Weights of a small segmentation model: 48-pixel images, arch unet.
Rows from block 7, named by matrix and row number. Rows with one number belong to one channel. Each number is 128 + 32 x the weight over its row's rms, rounded and kept within 0 to 255. All counts start at 0. Numbers have three digits each. After the name is the row's rms in percent of the matrix's.
# convs0: first 3x3 conv (model.mid.2.convs.0.weight, 192x192x3x3, standardized in use), inputs 112-118, a 3x3 kernel for each
# convs1: second 3x3 conv (model.mid.2.convs.1.weight, 192x192x3x3, standardized in use, transposed), outputs 112-118, a 3x3 kernel for each
convs0.49 099:151133168147142158147143153151128135147129154174161162148144154130119137154124124158149160131133153158153162173154164159151161207196194121118125087094115102115139162159174140136154175157150
convs1.49 093:026029036026041051042050050138134135138132135134127135067074078075078077076082074126127124128128123126128120144139146146139149150138149155159155154158153147152149118126128119125124117121121
convs0.50 103:119118121119115113112105113144184165158177138123149094124141160132141155128144148125147175121135187138155179137144146144146129156138125145141156157148180158176194118140153134136139139124127
convs1.50 084:154134152165132137153156149215146146175097083178089084097105141125141164119150150076138121112182182112178161146112127131074094122072116105142115099151152109141128076139110079147136117196221
convs0.51 102:123131135127133128129121129130161185158182194139168186095121170100123176132150201121091186086056146137124204088099111130144179115131186136112180119111184151158221107105157104097157144124187
convs1.51 078:098119105134145120105133087158139124160130088113081091083110139132175167146168140138151165121136195155169193085105112129123105104088115145141148104114150141148210058109088090132101162189170
convs0.52 103:112107108114105107114100107158187165169167129125135088133141154142134147134131139136156176136147190145158169158140145151137122158136129156155160166156175167177185121139142136132126132117114
convs1.52 086:164140163174133141177163161210152139157093071174097085115105146139133165131150153076127106124187188106170143145119129115065085106070114095137109105156154097141123097142126100149140106166196
convs0.53 103:133143125130134134132122137130159160151177182133172160114125187131140190154159206122094180095057147139112192092122135127147186116105167123091148140121179165176212111129185121111167147122190
convs1.53 086:097134155131132128119138094164140127161120079137078074090115143121165166127167133130121118126140189146169217108114139132110097119083097130120106112122137142139197075110081102124077172203143
convs0.54 098:151132131141122123125109113157153122160149107152138069164161134168179134143159110121158163111160167116153145175141123193162122202169111116153142118156161126158156131165161145147156127128107
convs1.54 084:151119149146111138120116155207120123215114102197102091118088131107095139099120142096164126091174155117173133127075109151072098134072103119173148104167151127169140057117130045115145097161188
convs0.55 096:154135162147134153137132140157135144153131152171148153165162165158154152178159133158160170122134152157161164168155167174159165205188184132137135094109122110126141170163180147137155178164148
convs1.55 083:025028044030053066062065067150137137146134135139125133034029057049060068075089080117125121122126119127132121156141147153136147148123134143155148146151139146151142105118123107121123115126119
convs0.56 101:123124114120133118108121124160203153164205130137189094109154143114165156118158147094165179090151192093148171142166130158175124169171102104137147124155192140176201103166151133152156140128134
convs1.56 084:145131167131116139101115140204115109196107083208098088094123157091134160081133147102161130094169172098165151139090119154081104150080124122156108109155136123153135083145140055143148088169205
convs0.57 099:142148162151150160152149154118146184147169180149158185110132177128138179150161206125093158085059117145148199098100100138143180133135202128109151087082138124135190128104145120111149143148196
convs1.57 094:098098064127125110066089068150126119152123094123092097108119116138156156131148135139151175124144178175185184109106103132119106117095117140141163110125153181187215063101087078123119140173178
convs0.58 102:117112119120115115116105113152179164165165134132136087133141157143141152129140145126153168120139185137156177149143152148140129162138133144147153163153181162181193115142154133135135135122124
convs1.58 088:157139158164129135154140145214141138168098077176097088114103142128134160119145145068135118118183178115180154143104121125068088119071113097140115102154148112151131068132113073134123101168194
convs0.59 103:101104102121127121135118132126111087143160136148181163126134119133139154128130146124132154120127168082063108165165153121147138110128131141133111129132141115101128129131142138132162134105120
convs1.59 134:149126145138132141132137145129099082153131117171167162150158173120127141105111128142177182107132142083093098109073068143121106163155161144165165110130139083096097114127141107124125050059084
convs0.60 101:125116118113117109106104105163198154166196125134178090111150147109161154114154141107162177101151195109153180143161142157165119165167102119138152128155191140171206111151146131141147135127126
convs1.60 082:157139164151126142119130153215121112199104086196096097100122155103139156097139147091158138090172177103167141144088113143079105135077130114158122102153142122150129087158148063145160084171213
convs0.61 100:139136119140139126130127126157204158156209143142195129111167130113161153127161148127157160109144184076121138134180127153176110175189104140168158146183196146184182131162136149144157147132125
convs1.61 083:139113148112099117103116137179117091177114065205139096099115151089100145072103146105149139105150168096125131115098118122083079130107118124155133116147151107125124087142153045128144000083134
convs0.62 101:113132132142159135155137122134152162144196189159178188144161142142160169161132146097100151114086199072017127163176141119162137148161161120125132136126199118106170156169154138147168146076118
convs1.62 117:138119125127116111109128141153109083172130092181162131138140145115131140089119143121158191100132186101102131107078084138106078151143126132166195117140183118114137105119128078112128042073113
convs0.63 100:131122129121109119123117131160136119148125096146147101172160116149169152127131122127131149099118164089103105189168139185167116128116062123127103089116136101120130169124123135130151148117099
convs1.63 112:166142158148124146128127159154092085168106103192147140152141153117104139089084140121183166105154142083117097120064078139083096163132152114181164107155142101119094101145160084141148035093127
convs0.64 096:150136164147133154139133142157139151155136150168145146171173175171170161185170138153162172117139148153161160170157164179163161200180172132141141096116130106132146172169188153140160174160142
convs1.64 082:018026055028044068064077076155139139150133135140123130031029054039055065069092083116126118124128117129135126166138149151128143144115132142154147145155142147158146095113119098116121114128122
convs0.65 096:151137156143137143138136136138121134137124141163149149143142154129119120157136128161156165136139149170169173158147163153148159196191194130124118097100108116125135162165171133124136181165154
convs1.65 068:049026032060072082069071075144139136145134132145131136067067073072077078070073074119124124125124120117120109148138141154143146156136147147156152146147142137144143110122125113124126109118119
convs0.66 104:112106107115101104114094099158179162166160128123120090135137149143130143136126135138155180145150184151159168163140151151127122161132129164157164174155172168177179122134141137127120135114108
convs1.66 085:168141163177137144181160163204154137144092068164099088122102145146134162138150156070124106128186184112168139145120129104064080099064105091132108104153152091140121103147134106150144104161189
convs0.67 101:135125130130125123138117113135157143142141133132111106163152157155145148153141147133155163131138183143141167160158182149128133156131149142140135159151171158177186132151163135128132153114124
convs1.67 087:159134156168125129165141138181134126146091079152084084122101132147129144138149136062125104117173164115175149125099111115070086109061098086129116089147142104145145066124115070118107118160158
convs0.68 101:137134119146142124145135122165208162157217150147208147098166130112161149123160159118145152104137187070113146126180126142176103168182105150166161149184205140177188127155141147141167150135139
convs1.68 083:137116139115099118106115129176113088178124071197148108110124154092107146074105142104148147107142161096116130120104113121098079124119123125154140111145153105121128099142147046121141000077121
convs0.69 096:100110117106111121101108118119163197126166203131170204027081128049103145109143167106096129096089117115116141089100125098126178112148208148142160143143163148151167087100118096106130119136155
convs1.69 106:134136129148144135134135120110111105115114103106100086150157157162166176172183185154149167135136155157160184113118110122124116106102082131124142108109127126127158127132132129129134126125138
convs0.70 101:130130115119140124110131130168205147167212125142193094110158138118165155119158143093168175081150188079140166144170126152173118169171098091138144110153183127166196103174162130155160136134137
convs1.70 089:129126171114109138094113139202111104195110082208107083087127161081129160073123149107159134100166163097158147146090126162089098160089119127154109114155132122151129070140143047146156058153199
convs0.71 102:122121121125126130104121131155194159160195143139167094120159166136156166120157155105162172101132184102152176143167136155165133164146126123139139151151178145179203104160173131150161128136143
convs1.71 088:129123167133118139103121133197124133186107071197097072091117161098134172080129147094149105113171170114164152146107145152080095146083113115139093112152136127152134068127094062131118084172197
convs0.72 101:123131130123126136114121118154185135160175145114146141134160108154182136136147104093159137093146138107146163141176158159176150165152141113149106129148122129159143093146137132163151107113111
convs1.72 097:167140131177147118156143120155133122161113075150093076157125120154147132145156129060079099089132170100158177148127135168116090160096094081088108085122156119138171127133121133143143162183178
convs0.73 101:129155127118137107105131135145213138114207131099181124126177110141168105119164104077153141082126149060124131130191115151219124151192078073113095099128144094140134097172122117154134126137110
convs1.73 094:170160149156166135124157127157114058174136059159128089147161159117161145112144137083111159079107169104116160155116073169124067147105099091092138091096147124120163129147175082127161078118158
convs0.74 095:152156172153161171148166172168133103141134090139139073164189161140184147144186146119154129137162126149171136207166134184164122174182129125170128137164120129142087143159161098123132131149142
convs1.74 116:118080086118113122109116122201153133191146125168135132081064071080079105090091107071107122084113123109132126204146129190133109173117106103129153110123143126140143075111136089120151099113127
convs0.75 099:120140151125131138121117140129145191130138173122132208072115144071115137082117163098062145067030147088069163066100163086139217088123205127098149101120184109147196113107142118091145143109179
convs1.75 102:123149096153160102141136075125125094141138088119110098135154132157168138151151120115103180094094187126128201131140109145145115130120120105080167075070163128120211140137144137122132146143156
convs0.76 102:131146129123137111116135131135205129116206125097182113136175109151157087132165111073146136077133140054124130139191110151213132151193093068109097108142142114154145106172125117146110136149118
convs1.76 086:164143133138149122099143125159122047176136071158132098137150160109150146101137136091113162083107173101113148151116065170126072148107103099094141094092150130123156119134159085111141071099144
convs0.77 101:129150139123139119100123131127209138109203135084187119128172109140160089121167115079150133085133145065129135119188101143219126144194094076109091126145146122160147098169124120155116137149127
convs1.77 086:153143126136153119103152126154125057173136059153123083129151155112158148107151145096113154086106170112116161149124073172128068146105096104088136096088146129122159117126146085112141085112158
convs0.78 102:124137116121126101119135130142208120118206116105183118134179106146160096127159101070142137071124147047124127144193119152214135154188085077111106089128150096146145109173122115142121127145114
convs1.78 089:171152137145156121108143120156117048175137077164141113140160163114147146106132126093118162079108162100113143152111064169125074151109108088098145088096151121124156123144173091116152056093136
convs0.79 102:143158135133152120111134131164207129135198124107166109122168120132166111115162098072145147072130138076147139149175105175203119164184079080124105101123122096137126098155128126156139138142101
convs1.79 098:171162151173180148123153139157108064179128072173116084161157152126164146109146138071114143064117157093127156171114090183112083175102096096091120085098136120132161138156204096138169103128167
convs0.80 098:112124119115118115101108109120175165112158168112160188073101122071114132081128142085081118078097127082103129107133145112161204132181185137139152141154167138150156089108115110125134113129143
convs1.80 089:127132115141149125133147119118120106129128102125111075140146153152157167164179177134130160113110150128138191127135113142146118128116079114098139080073128104111166138138144132122141119120139
convs0.81 098:146156152143154151126147147179173085155154092099126074121168107135192113109152102081151129092151147115162139181175125193184134204182119111160120128158122129159106095130131119160151109125114
convs1.81 092:154125117186176142164171153158133124171104087163102087148107104158159151152157143077087108073133157095146164183133154191108091181103088095115136086115159105139162129144148146167176156173183
convs0.82 103:133158145121146132094114130141212154119206164094175145102167105126172128119163124082139134091126150092139143106161103149200137171187124112126105121130130123144129071156135104149143111119123
convs1.82 104:156154123167173122141162119148132097162135065139095052146148129139166145136171145098091137079105183106125194150136118171135089156111095108085130088089148127121174140145153121143163142169201
convs0.83 102:132148128118130107116136134143211128112208120093179116132177112145160099121159106075148137075128149048118129146195122153217133155191083072110100100132151098142137112170125119148123125138115
convs1.83 089:169158143142153122106145116157119046174137071166136105143163162113154147106132124091114162084108164104113146152113066165123073143110109092094142098098151128125159128144172081121152058098140
convs0.84 101:120134137122127118108125128114198128102186116068177098123152101142151089116166115084136118092140139068145134136200120144224138147203102099127103141165155124165156105152131129145120147161129
convs1.84 077:138128118125147119084141133161138087187147069167128082119133160102151158089149154111124150094120176123122159146130090171130077146106096099104127091095141141117147109119131079102126102111153
convs0.85 103:126142136123133135090112113145198147126191152087161141123154112155179137125155117085154130098135127109142147120177116145193133142157118098128095139141115142163143078150125132171141108121113
convs1.85 099:167160143161151121136141116157144113164125066157099059151139145130154148124160142080089111091127167107137180163142128172127080160108097078075101087110147121134170138135129122132134145160172
convs0.86 102:125147150127126137119110134126161185137151176126144202086123142085121131097125162100082157064049141104104171058090147099147211095134198126103154102128177116164195107099140106084137143114179
convs1.86 102:135158100166169104131128071127128090145135089123102092137162135158171129146144108113099164097094182127135206131135104148146111142126120099079160070071160140141215131141140138127128167169170
convs0.87 095:141152161146150159157165165152132129142122097130112077173185164162171152163164145107121126124139135134140137194168142181147124178157141084110109096125118073097085144160160110126134140140138
convs1.87 134:058061070061084100065072086151142137146139139139135142073070065066063068076064068118122123127130126132135129181154143179141137177140141135139143148151148148155155106118124121127137130134135
convs0.88 095:151162165153158170152164167159128095135122079145129062163181157142169145151169139109142126132156133143159140197166140189164124188176136112156128123152120106120077144160161093122133130144141
convs1.88 126:101059070117116125112123129189155143180139135160128138067056060076076096092093099090108114100121119117134122209172150196133123180116116116129138123134140134146146093113123115134146121128131
convs0.89 098:117137145119129136124117131120141176123135173118139202064110140059109129075113159102067141062035130092088167059095144087137215088134206134111156112131184124161198118102132109091130137120174
convs1.89 101:115137096145151106133127079127127095138136090118105094126150139154163149148154124121106181096091175128127199128138106143147114127122115109087161075068152131119208133133144127112130143141160
convs0.90 099:124138146127128134120112132124150179127144174120141202069114140069111128080118159103074147063042137097099168055093145087136215085131199133107151109131184120164195115105134112092133138119174
convs1.90 102:118144102148160107131129077129129092142138089120103090126155141153165145149152122121101174099096172126131211129137105148146113134125116108081157072067148134128207131131139126119126152151165
convs0.91 101:130145150130128141118113136131153180133147176125148207089114143090123138097124163100071150067047147096095169061091152086139217086123193125100150105125178115160189114105148119093147139112174
convs1.91 100:113150102156168107135132077135131095143134087126100078125153135150162141150154120112100163098099182125139216137142110153148112139127111104075152069067152130129208131137136137124128159160171
convs0.92 095:132140155139141141161160159144134142147129109136103072171179163167164146160147134110112124117128131128133131188170149172146121171139124067079090071100103047075073141156154122131135137133130
convs1.92 135:054061064052062077065081066137135133138136140136134140085079076070063066082069063128128129136137131136139133158141134156140141166149149144147149158159158153161163112118123126125131136141139
convs0.93 102:127139122120127102121136132143208122113207118098180115134177107147158097124159103071141138072127148044122126147193123155214138156187085074110103093133152098143145110172123117142123126144114
convs1.93 088:169152140142154121102141118155116045174136076167143114143159163115148148102127122093117163082109164100113142153109065167125078149109109086097144091098152122126155126146176088116151052093132
convs0.94 102:125152143123137128088116129129201151110203152080178139112151108135159121121161124086146130097123136098141141109172102145210130148185111099126093137148134136169141088157127124154136123133131
convs1.94 092:151149135147151122118150115158138104166133055155107039128141152121163156118172149094102129093118171108125185156136116173132077158106094094080115098099142131123173122127126103127145133157185
convs0.95 103:110131119116126106129142134160202115128196116111165117122181110129169112117165096071147142067113149055102122164190112161213127159170080099118107070102136047107119099167125118149144131148107
convs1.95 109:171159141168176137128155133150100055170131087173146126154167158125153137104124119093134180076108167099112140159108077172123088153130124087107154078092152105118150146163194113138169079104145
convs0.96 099:146158144138146136129138134163153146126113097122120118162161155142139142136127114136140133158141133145154145158169169070126146099119140162168150143133126119142131189211173146149137113113088
convs1.96 100:139138134150141145148159161197212191131113111115100124122114127126131126136141123069060066124141135142152117211209201172136119130103124090090098112117129127131113118118132164172171175168150
convs0.97 103:122115132112099121122115129166142123131121129132131142120137124115139136118122123119127138129136147132127128174180155133144137154181185136153163117129146096114126092106112098113125124128131
convs1.97 131:040026027041024024039026026134136135133134136133134136084080082083069069072056057129130130129130129129130129142143144141142146143145146151152151148152152147149149130130131128126128124121124
convs0.98 094:138143143125129129125136140153127101116087060152132099165167162147151139142131109127145144154162154163165175167166176162155157181175166131162153121148132096117110159189178130151138130133123
convs1.98 096:126121120142139135144152148183171162154128133139121134117094081112110094125139118081087090111130118137146122211208207198131138148103127103112112114135135139146137116112121137140145140138146
convs0.99 100:155135140130120126094109104168171186166199192113128148139136126151159155122119105091114098105113113140139133123145149124172173058118125075076093117103115147157153103123121120132145127127122
convs1.99 102:184197180139128116123107095157145141135129126113072078133145133132130116135127108079082087123119126134155172170164159145138131143108105052033055113106121143152173115119111098100096158163157
convs0.100 100:154135137130123127097111104171171188167199191115128146140138129151160156122119104092113099109115114137135131120147148124167168062124129073081091121106118146155155104123122125134148128127122
convs1.100 103:184197179138125115124108098159147142136129123117078079134145135130129114136126111076079084122120130131155172171165159146138128142109105050032055112107122142149172111117110097098097154160152
convs0.101 098:146157142139146136130142141162152141124105091129122124152158151140144145126125113127133126151138131141153140163172176068125146102126151165175153144140131123148135176199163146147137102103080
convs1.101 096:142140135145144147149157162193210190132114115114102122123115128129130125137142129074064067124139134141156122206213200176145123124103121093090095117126130127134113122116131172180172175173157
convs0.102 095:151157149137138137122123122115168174129163170114129156096112130086105130110124147115102115071071072139152150070093088111155187118172217138129139113122135146169181135092091101098097127150156
convs1.102 088:115122094126131129064098075126149139130144125093095085116114108145140148124146142130097135119097120184169187107142129131152134100103100119081128106075100199171199109117105085099103132136160
convs0.103 094:138144144127131130122127130133096090099045039116083082153157156137143142128113108124142142155163157148159160157154163133133151144133153149170152139153140104121110168177159123135138108104106
convs1.103 103:126118118141140135141144144171179177147134135130121136108086084122122108129135117091089088114125118135143123223221217197144142136115131108109109120128132140144137126112118159156150160156149
convs0.104 100:144156140125134128113116117157167133126130096100115097166170156147130124129112104133154144159142137148160157145165167094126140103127116147155143134126124121142130191226202145141133141127119
convs1.104 095:142147139161158141156163159194200166140101101133097114126123122137148128124149127058043071106148133132157115210206202177126120150096125092087099098107119122126113124151149147180180158193179
convs0.105 102:142147129125123123100105095146168143151187160084119125145133102133151142117121105113118109110099095150161141109126117119183162066124121112107122134117128147172160126145135110135140123128125
convs1.105 096:148161121142144116111126109180163168141124111110074082118127098140160126129150121099081106130134146147192174159160158149128121138109114103083108113095125156143166095125084115126118211248222
convs0.106 100:162157148135138133116114109130158164161180159097118128127127133111115131131131136131123103063072061150163145050080095116162160076120133136126138108118128143177174148103090103106097134147147
convs1.106 123:143133101148149136091098093158158153137135132094081088118116100141146138124138129109109132133124127193203194140147139126135133112099098094095126111107110183176188099107087097121118168195205
convs0.107 100:153139141132124128093103100167172186163195194113124145141137127150156156122115103091113098110116112140142135123148146128171175065119128070074085116102113146154154105124120124134148131127121
convs1.107 100:188201182138131120128108097156144140136129126114076073133145136131132117138128109079081088120117125126149171169163157146137129141108102048030051110105119141150170120123115099101094156163156
convs0.108 097:150154152134133137122122122114154162144162170118130152112118139111126142125136155103087104066068066150162157080098092126151174114149183125107130097100122136161173126102106103109119134151159
convs1.108 088:124112078134140121061089067148155144127134121098090091116117085144158149134142133122108132132112139183176178125144129125136132102099105115104141119099124218210227127125109116130138173183200
convs0.109 100:161158144136135129117116108129157160155178156096117127128128132113118134133135136128121102061071057152163146053083095119163162075122131132125138109115126148178172144105090103108098136148149
convs1.109 121:140133101146152138089098095157158154137134132096081089116114099140150140126139131113109130134124127190202194141150140125133131113099098097094124113104107184178188101111089097124119173198205
convs0.110 099:144158140139150138137144141173169159132123107128130128154151144146144143136127114134134126154133126144154140161171171068122142098120137157163147144132124123148138182204164150155139113113083
convs1.110 098:142144139145140140144149159200210195129114112111103126124116130122127123127140120064057061128143137145146119209207194172143124124109125088086092113124130128130112115112127164170173171165152
convs0.111 095:117123120107119121105111112126181188135169185128156177047083112062096130110127142108097112093087091122124132083100100109143178127170198145140145136144147147157164112077080114114110122138142
convs1.111 094:133152132140142141094115113100122116106124112088087079152158147164158169166174170141117140128110126174161178100132119114136126088092082123091123103083107155145161135128120114107118115115131
convs0.112 100:163161151136135134119119111123155156155179158105119127126129134115120133136135136128116094063075060152169148056086095111151152080120124138125136107116126144180171144108094107111104136152149
convs1.112 123:143131100148151138087095093165158158139133134102084092117116096142150139122137131106111132132125129186199185144144139127129132116098101096101131113105112190183193095106088093118121169197206
convs0.113 097:156158151139134135125120116116155165147167170124130151128128144116123140128131147119100108075075066148160156065085087109148174109146187133118137104107127145173180142102100108111114132148156
convs1.113 112:132128092136140125070093074145154148128134121093093093116114099138146143121134127121109130136117136187184180124143130125141127105106106112099130120101119205194210110110097106123124175197206
convs0.114 098:147157144139149139133142143163152141127105087123116117154156150143144144128126116127135130153141133143155143161172175076126147109127146164171152145143133121151136180203166150152139106102085
convs1.114 097:142142137147146145149157162195211192136114117116104121123113127131132126136138126077064065126142134144153119205209200171141120120103127092091096118127131126135113115111130166174168172171159
convs0.115 100:147135134121120130086101100143148152151183186082118142133121114133148174124121105110132120098105099146156144108114122129186194043093105066067081100088086146151143117138127095118140142146140
convs1.115 097:174178149155152131124113103152148144124122122088053060123137119155160127149147129092090096126121119143161169165158154143137130123102103062047067105097107144146169127130121120129117168184176
convs0.116 095:142141163123107131136130140177135123159113094167117081174161145160148134165151124122138145139154151131149147183171168191171150202200171103145134109138122076106086144164167109132137160165149
convs1.116 121:071030036071048039075077077152141140147133137141130138064056056064059051067054050116123118122131123127137125188155159182140146184131138136142141137149145141156147114120125116124128117119124
convs0.117 100:133141127123128123116121112157172131142140112115114102150148132154134124133103095132149135148130131150158151154171178104132150110131124129141134132125126130151146161195172143140134126118110
convs1.117 101:153157147153149133150150147200196173140102102141099114137133129136144119121146119050045055118158145129159124196194190167122118150104126087087095104125127125132128109123124122153143164182173
convs0.118 100:142130131126114125091108100141140156149183172089113136141129116149162163128124103097124123105109110140151145125134145128188192043097115074080102112096109148153155110131126109130145140137129
convs1.118 098:173188157142138120112105095156148145130126124098058075122135121142147116142140113092089091125124126139162173166162160146140132134108115065045064109104118152152172123132119116123111183188166
convs0.119 099:145159144137147138130140135167160147128118102121121118160159153142139141136127112136140133162140131145154145156168168068123142097121136160163148142131124118141130191214175147150135117115087
convs1.119 098:142142136151144143148157161196210187128110110115101125124117127126133125133140119065058063123140134144148115213209199172138121124103125090089097111115127127129108121121133165174173174168149
convs0.120 097:138138138122121121122121118178186147128118060130137101161154164143118121140123121135155143150145151137162156185178181104108136156149152170189165159159153130167160184199183145120118119106102
convs1.120 108:139135140140128146148152160209190173144103099139104110122111127122130136125139134043068062120162139143165123189176179150103109111078110084090087112141125130143119087102128127156158137155156
convs0.121 100:132141138125121109129120115177191180128117084137138118129127132120100102128125119131136127149128126144156138180181174073092113115123144165162144157138136142165158166171151121104105096104100
convs1.121 108:152146144144131138140139156192186186123096102114096114130117129128132138134139146048057051140162147150159126191184177141111111095074100075079076117140135131136110104107119154163159143147137
convs0.122 103:128108107112099106082095078135142154160171163115129135153134129145152161147132106111108106117105110133135116136144155104141148066099121107104127139117136166182165136137148118126139138119113
convs1.122 097:165166134132121107112111095168154158129116122114064080124128115146143118121136108092097093146144141158189184163160169142132143121102117073071077126124130157166171094121095105121108160179169
convs0.123 097:156160160148142144126121121106150161123152157103121146126127150131139156139143159116097103082079073153161151103118116129150176127149189118096116081076099123150160134106114115130133129146147
convs1.123 108:126108073125121104066075059133138140118127122098095096125119092144140131129134124134131143147138144186192180118131137114125129098101116124121143131130135216213214093099086105127130151176191
convs0.124 102:116112103109090101082084070149167157160169141127124124149132125132112121130101086135138126138124113141147135153153152093117132098110128127121130144125138164177170143155157117119125118105092
convs1.124 105:160150134129110098119121109183162170139112122130080107138126113135132113114135114068090078139164152161185163164156161151121127142092119072083089116134139145151144066098058108125104171179165
convs0.125 099:133142137126119111133120116178187174127113076138135116133131136123106108131128120129137129148130131142155140184184175075096117119124147164165144158144141142166160171175154129108104099102096
convs1.125 110:149142144144136140140141162196193186125101102116095113127112129128133137130139145052052051142160145151159124189185181140109111094075105080081077120138130132139112106111121155164163145149141
convs0.126 101:106102099104089091088074066149179172166161136135128124137130115142118110137090076135147126137120116118131123164169170093112125111116126128133130148137147166180174127148139133123118103097080
convs1.126 106:168158147131113104127122117177156159134103112133092113147140133135135120122134116058090076137162149156177152173160163153121124138091120060075082112135135137144136084103083108119104150157142
convs0.127 103:127109111118101114092094079139153164164180165115130139152137130143144141138126102101111102112109109129130124139153161109154152075113133100102129139123141165177167124134146123123138136114116
convs1.127 094:170174145133117108115109091162149149127114113119064076134139128146139113125128102089096091143149148146182182167161165143131133130106115065064067123127134155161179102123105104116111161179168
convs0.128 100:135146141128124118130121119183188176129119084138132115142138144130108115136130122131141132153134129143154140176174172066092116115123144165164145156137137141162155175181161126110110107110103
convs1.128 108:146138138141133140141141157199191186127098103118092116128113131129137138131141140046053053136160146150159122191186179145109109103076103081082082114139129128136110103113123157165161146153140
convs0.129 104:141122116104095104078084070133143147145161153104120122152127135122134146136129108116092107118108101145149139134147150101153155069102117117094133129112137162179174141135154097113126133122115
convs1.129 095:151152116134127108102107090173159158137120119112058076119128110141150126123155123088098098137138137165194190151154156140131135128086101081077097116117122158160174074117066095121111171208194
convs0.130 100:121120117122112111110096085168201153145159117125127106144133135134102112132097097135155144142129127151160154166176163106115122131131133144150137148138143152174169156179163126114120123106100
convs1.130 104:146146145128118114122132138204171172152098094143091104134125128126132128108136130051075058128171154144176130176168173157103112136091118085089088116142131139141122083112106110141134155182168
convs0.131 098:137146143124120117126116117182180164125109074135129111149147155130114119136130123130141134153138136142151140178173173066092117122126145168173150158149141137166155181187168129112108109110099
convs1.131 107:141137138145137144143143163203198182128102101116096116128112133136138141134143141047059062131159140146161122195186185154109105099073106084083086113133126129139112107120132160170166150156146
convs0.132 104:147140128107101110086086071129146146134154145095106113151131131112120138142133115122093105113095091152163155130140141114161162079116121131102135134114134154187178144135142082104112130123122
convs1.132 099:139134102134133116104109099177161167146127136105062079114124099133151129137157130098104107134137130180210185152156152136130140124075099091087106112111112163161167075111056093121108174201204
convs0.133 101:131141137124122111129121117178195180132121089140138120128128131121100102127122116131134126151128126143155138177178171069091113112122142164161143156135135142162157164171151120104105097106100
convs1.133 108:153145143142131136141140153192187185124094101112094115129117130127132137134140144048059052140161146151157123190183177141112111100075100074077077122138135134136110103105118155163157143147135
convs0.134 103:140126116110095107088094083134167154142169153106136133149143136121121130131116108119123119122118118155155149138162153100154144090122128111112138136123142166180177143155169106112123128118116
convs1.134 099:144153123134117104106115103183160161145116111128071079120125112126131121114153125084093095133146144150190185150155156148125123139088109087083091112122126148156162051105060095124116180209207
convs0.135 098:164160165166167170166173173167170157149153150164169164123125131120117120125119120162154148161154148161151144087086067044046039074076072107103111103100106101101104153159161159155155161154148
convs1.135 070:054050056068066065074073071138140139138139137137137136077077080084085088084084087122121124120120125122120123150154150151151149154152149158157159154155155150151151118119125119119126123126130
convs0.136 105:146141133109105115086090076122146147130159151088109107144128131115125143147140124120091102089088080150162157114131140115164174069112117132110140133111127157187187144120128078106111135129131
convs1.136 100:139133097137133123100109098171160164143130138092058078113125097138158133139158125099108111136133127191214187153156150135133141107070096086094115115111113166165167086112059091118113167196198
convs0.137 101:114118115113100095107100083143178168128127097119119102137132122152114106144111102133145132146126125123135134178188192095109126130146149135135131142135142144164164145173156142122118103106093
convs1.137 112:156150148132118119138132133185167165133102101129098115139131141129131123127136122048077060137162148150167142182169168149118118131089116070073078114131132133137124087097097116132124142154143
convs0.138 098:165157164163164167166171174168165156143148146162172164124128129119116119129120120161156149162155148163153146099100079044047040076083076106105114101097105100100103153161162158154156163155147
convs1.138 066:058053057071067070076077077139141139138138138138137137076076080083086090085083087122119123119119124120118121150153151151150148154154150157159161156155158150150150117118123118119125122126129
convs0.139 096:156162161148143149126122124108149165123148159106117148125131152132136157137140163118095107080077074153159152103117122127149180126150198122098117081076099123148159134105113115129133127144146
convs1.139 108:122107073125119103069076059129136135116125121096097096125118095145138132135136126139131146148138147187189181117133132113127126096105115127122145132129143215212214101104091110129135153175189
convs0.140 104:137126113110103108081082067126135139144164149098112113147123130125142160146138117112090098101094088143145138124140147115155163067099113112088128126108125164186178142127133089118122141127124
convs1.140 095:150147112138131116102106092164157163133120128100055070114126106148160129133155119100098102141138130180199192151155161132132141124084094089076098117117115163163174094126080100125113173199181
convs0.141 102:124117106110092103087087073148169148158166139121123121149135129127109114131107093136138126136122116151152141150155153100124133103113127130125132140123136161178173147159161114118124116108097
convs1.141 107:160152132135111101120119116188163173143112121134081105135122111131130113113146119066091079134163149158189159160152160149118128144093117076088090114133136146153143059097061107129113177193181
convs0.142 097:153155159148142145127120118105146160122150156099118140128125148131139154141147153116097094081083068153163150100118112126146161120144167115091110081075094120149155134111112114133137128147144
convs1.142 111:128105069127117098068073057138141145121125128098097103124114089142139121131129118130131139147143144187195181121133145113124132103102118121123145128133139211211210089090075107125124155178190
convs0.143 096:128136127124129129099114114124174198128161188117149178038082118067091126100122146110087109095086091127125139088109114100143183123177226157155162141151159154164175111079085102105106103124140
convs1.143 085:120129116138144137100119104112129128110127115085098086133143131163155166163166164145120140138113124179163179108140133113140135089099093127103126110089106168143171117120105104104113107098117
convs0.144 097:135152130128143140127129120095112119117108110144134137109106090111130100124134130130085071163113073144128098130138114130175160112169164155136115177157122151153135110104065127156085126158131
convs1.144 086:094149147093150170070148144078096116085117125090103113136161160131171172107162161188119107156094079186122109077093093090124120107111099182100103162082067198116113134178160106139132126136132
convs0.145 097:140146147131123135148140142122089073113077056089059035154145139139141138136133127105117109133141127126134131145115098131093091119091094086116110096121130041069082118126123092114132110115129
convs1.145 090:053083068132132123136127112131140154115118140114112152089087058133128072134120058131108098133122104136134103144157183131123140124119168156130128144126124147133125159130106193170127186154109
convs0.146 103:133154143118133130116119107105094117117091102101084076166111107163115125137091089126097070159127085145140108133121139137133159075086116107094084134116097120121106116134098135162136094112094
convs1.146 089:112148159116159171143151155088114119043090129053090149140144147156159137160152113146094087179116073160121077124138125096114137107117150140087100153091071153109086212177159218166139218169118
convs0.147 097:152157155143142148154153152123100078109085059087062034160156149148146142138132129109123122134145140139142146149124110134100092119090084079110111095115129058067093132139139108120135117115132
convs1.147 093:090104102126125117124125109137141148127127137121121143094089059114113078118110051122111107127122112137128112152155159145136143133136165142128128142133134147134131144125114176166141170162131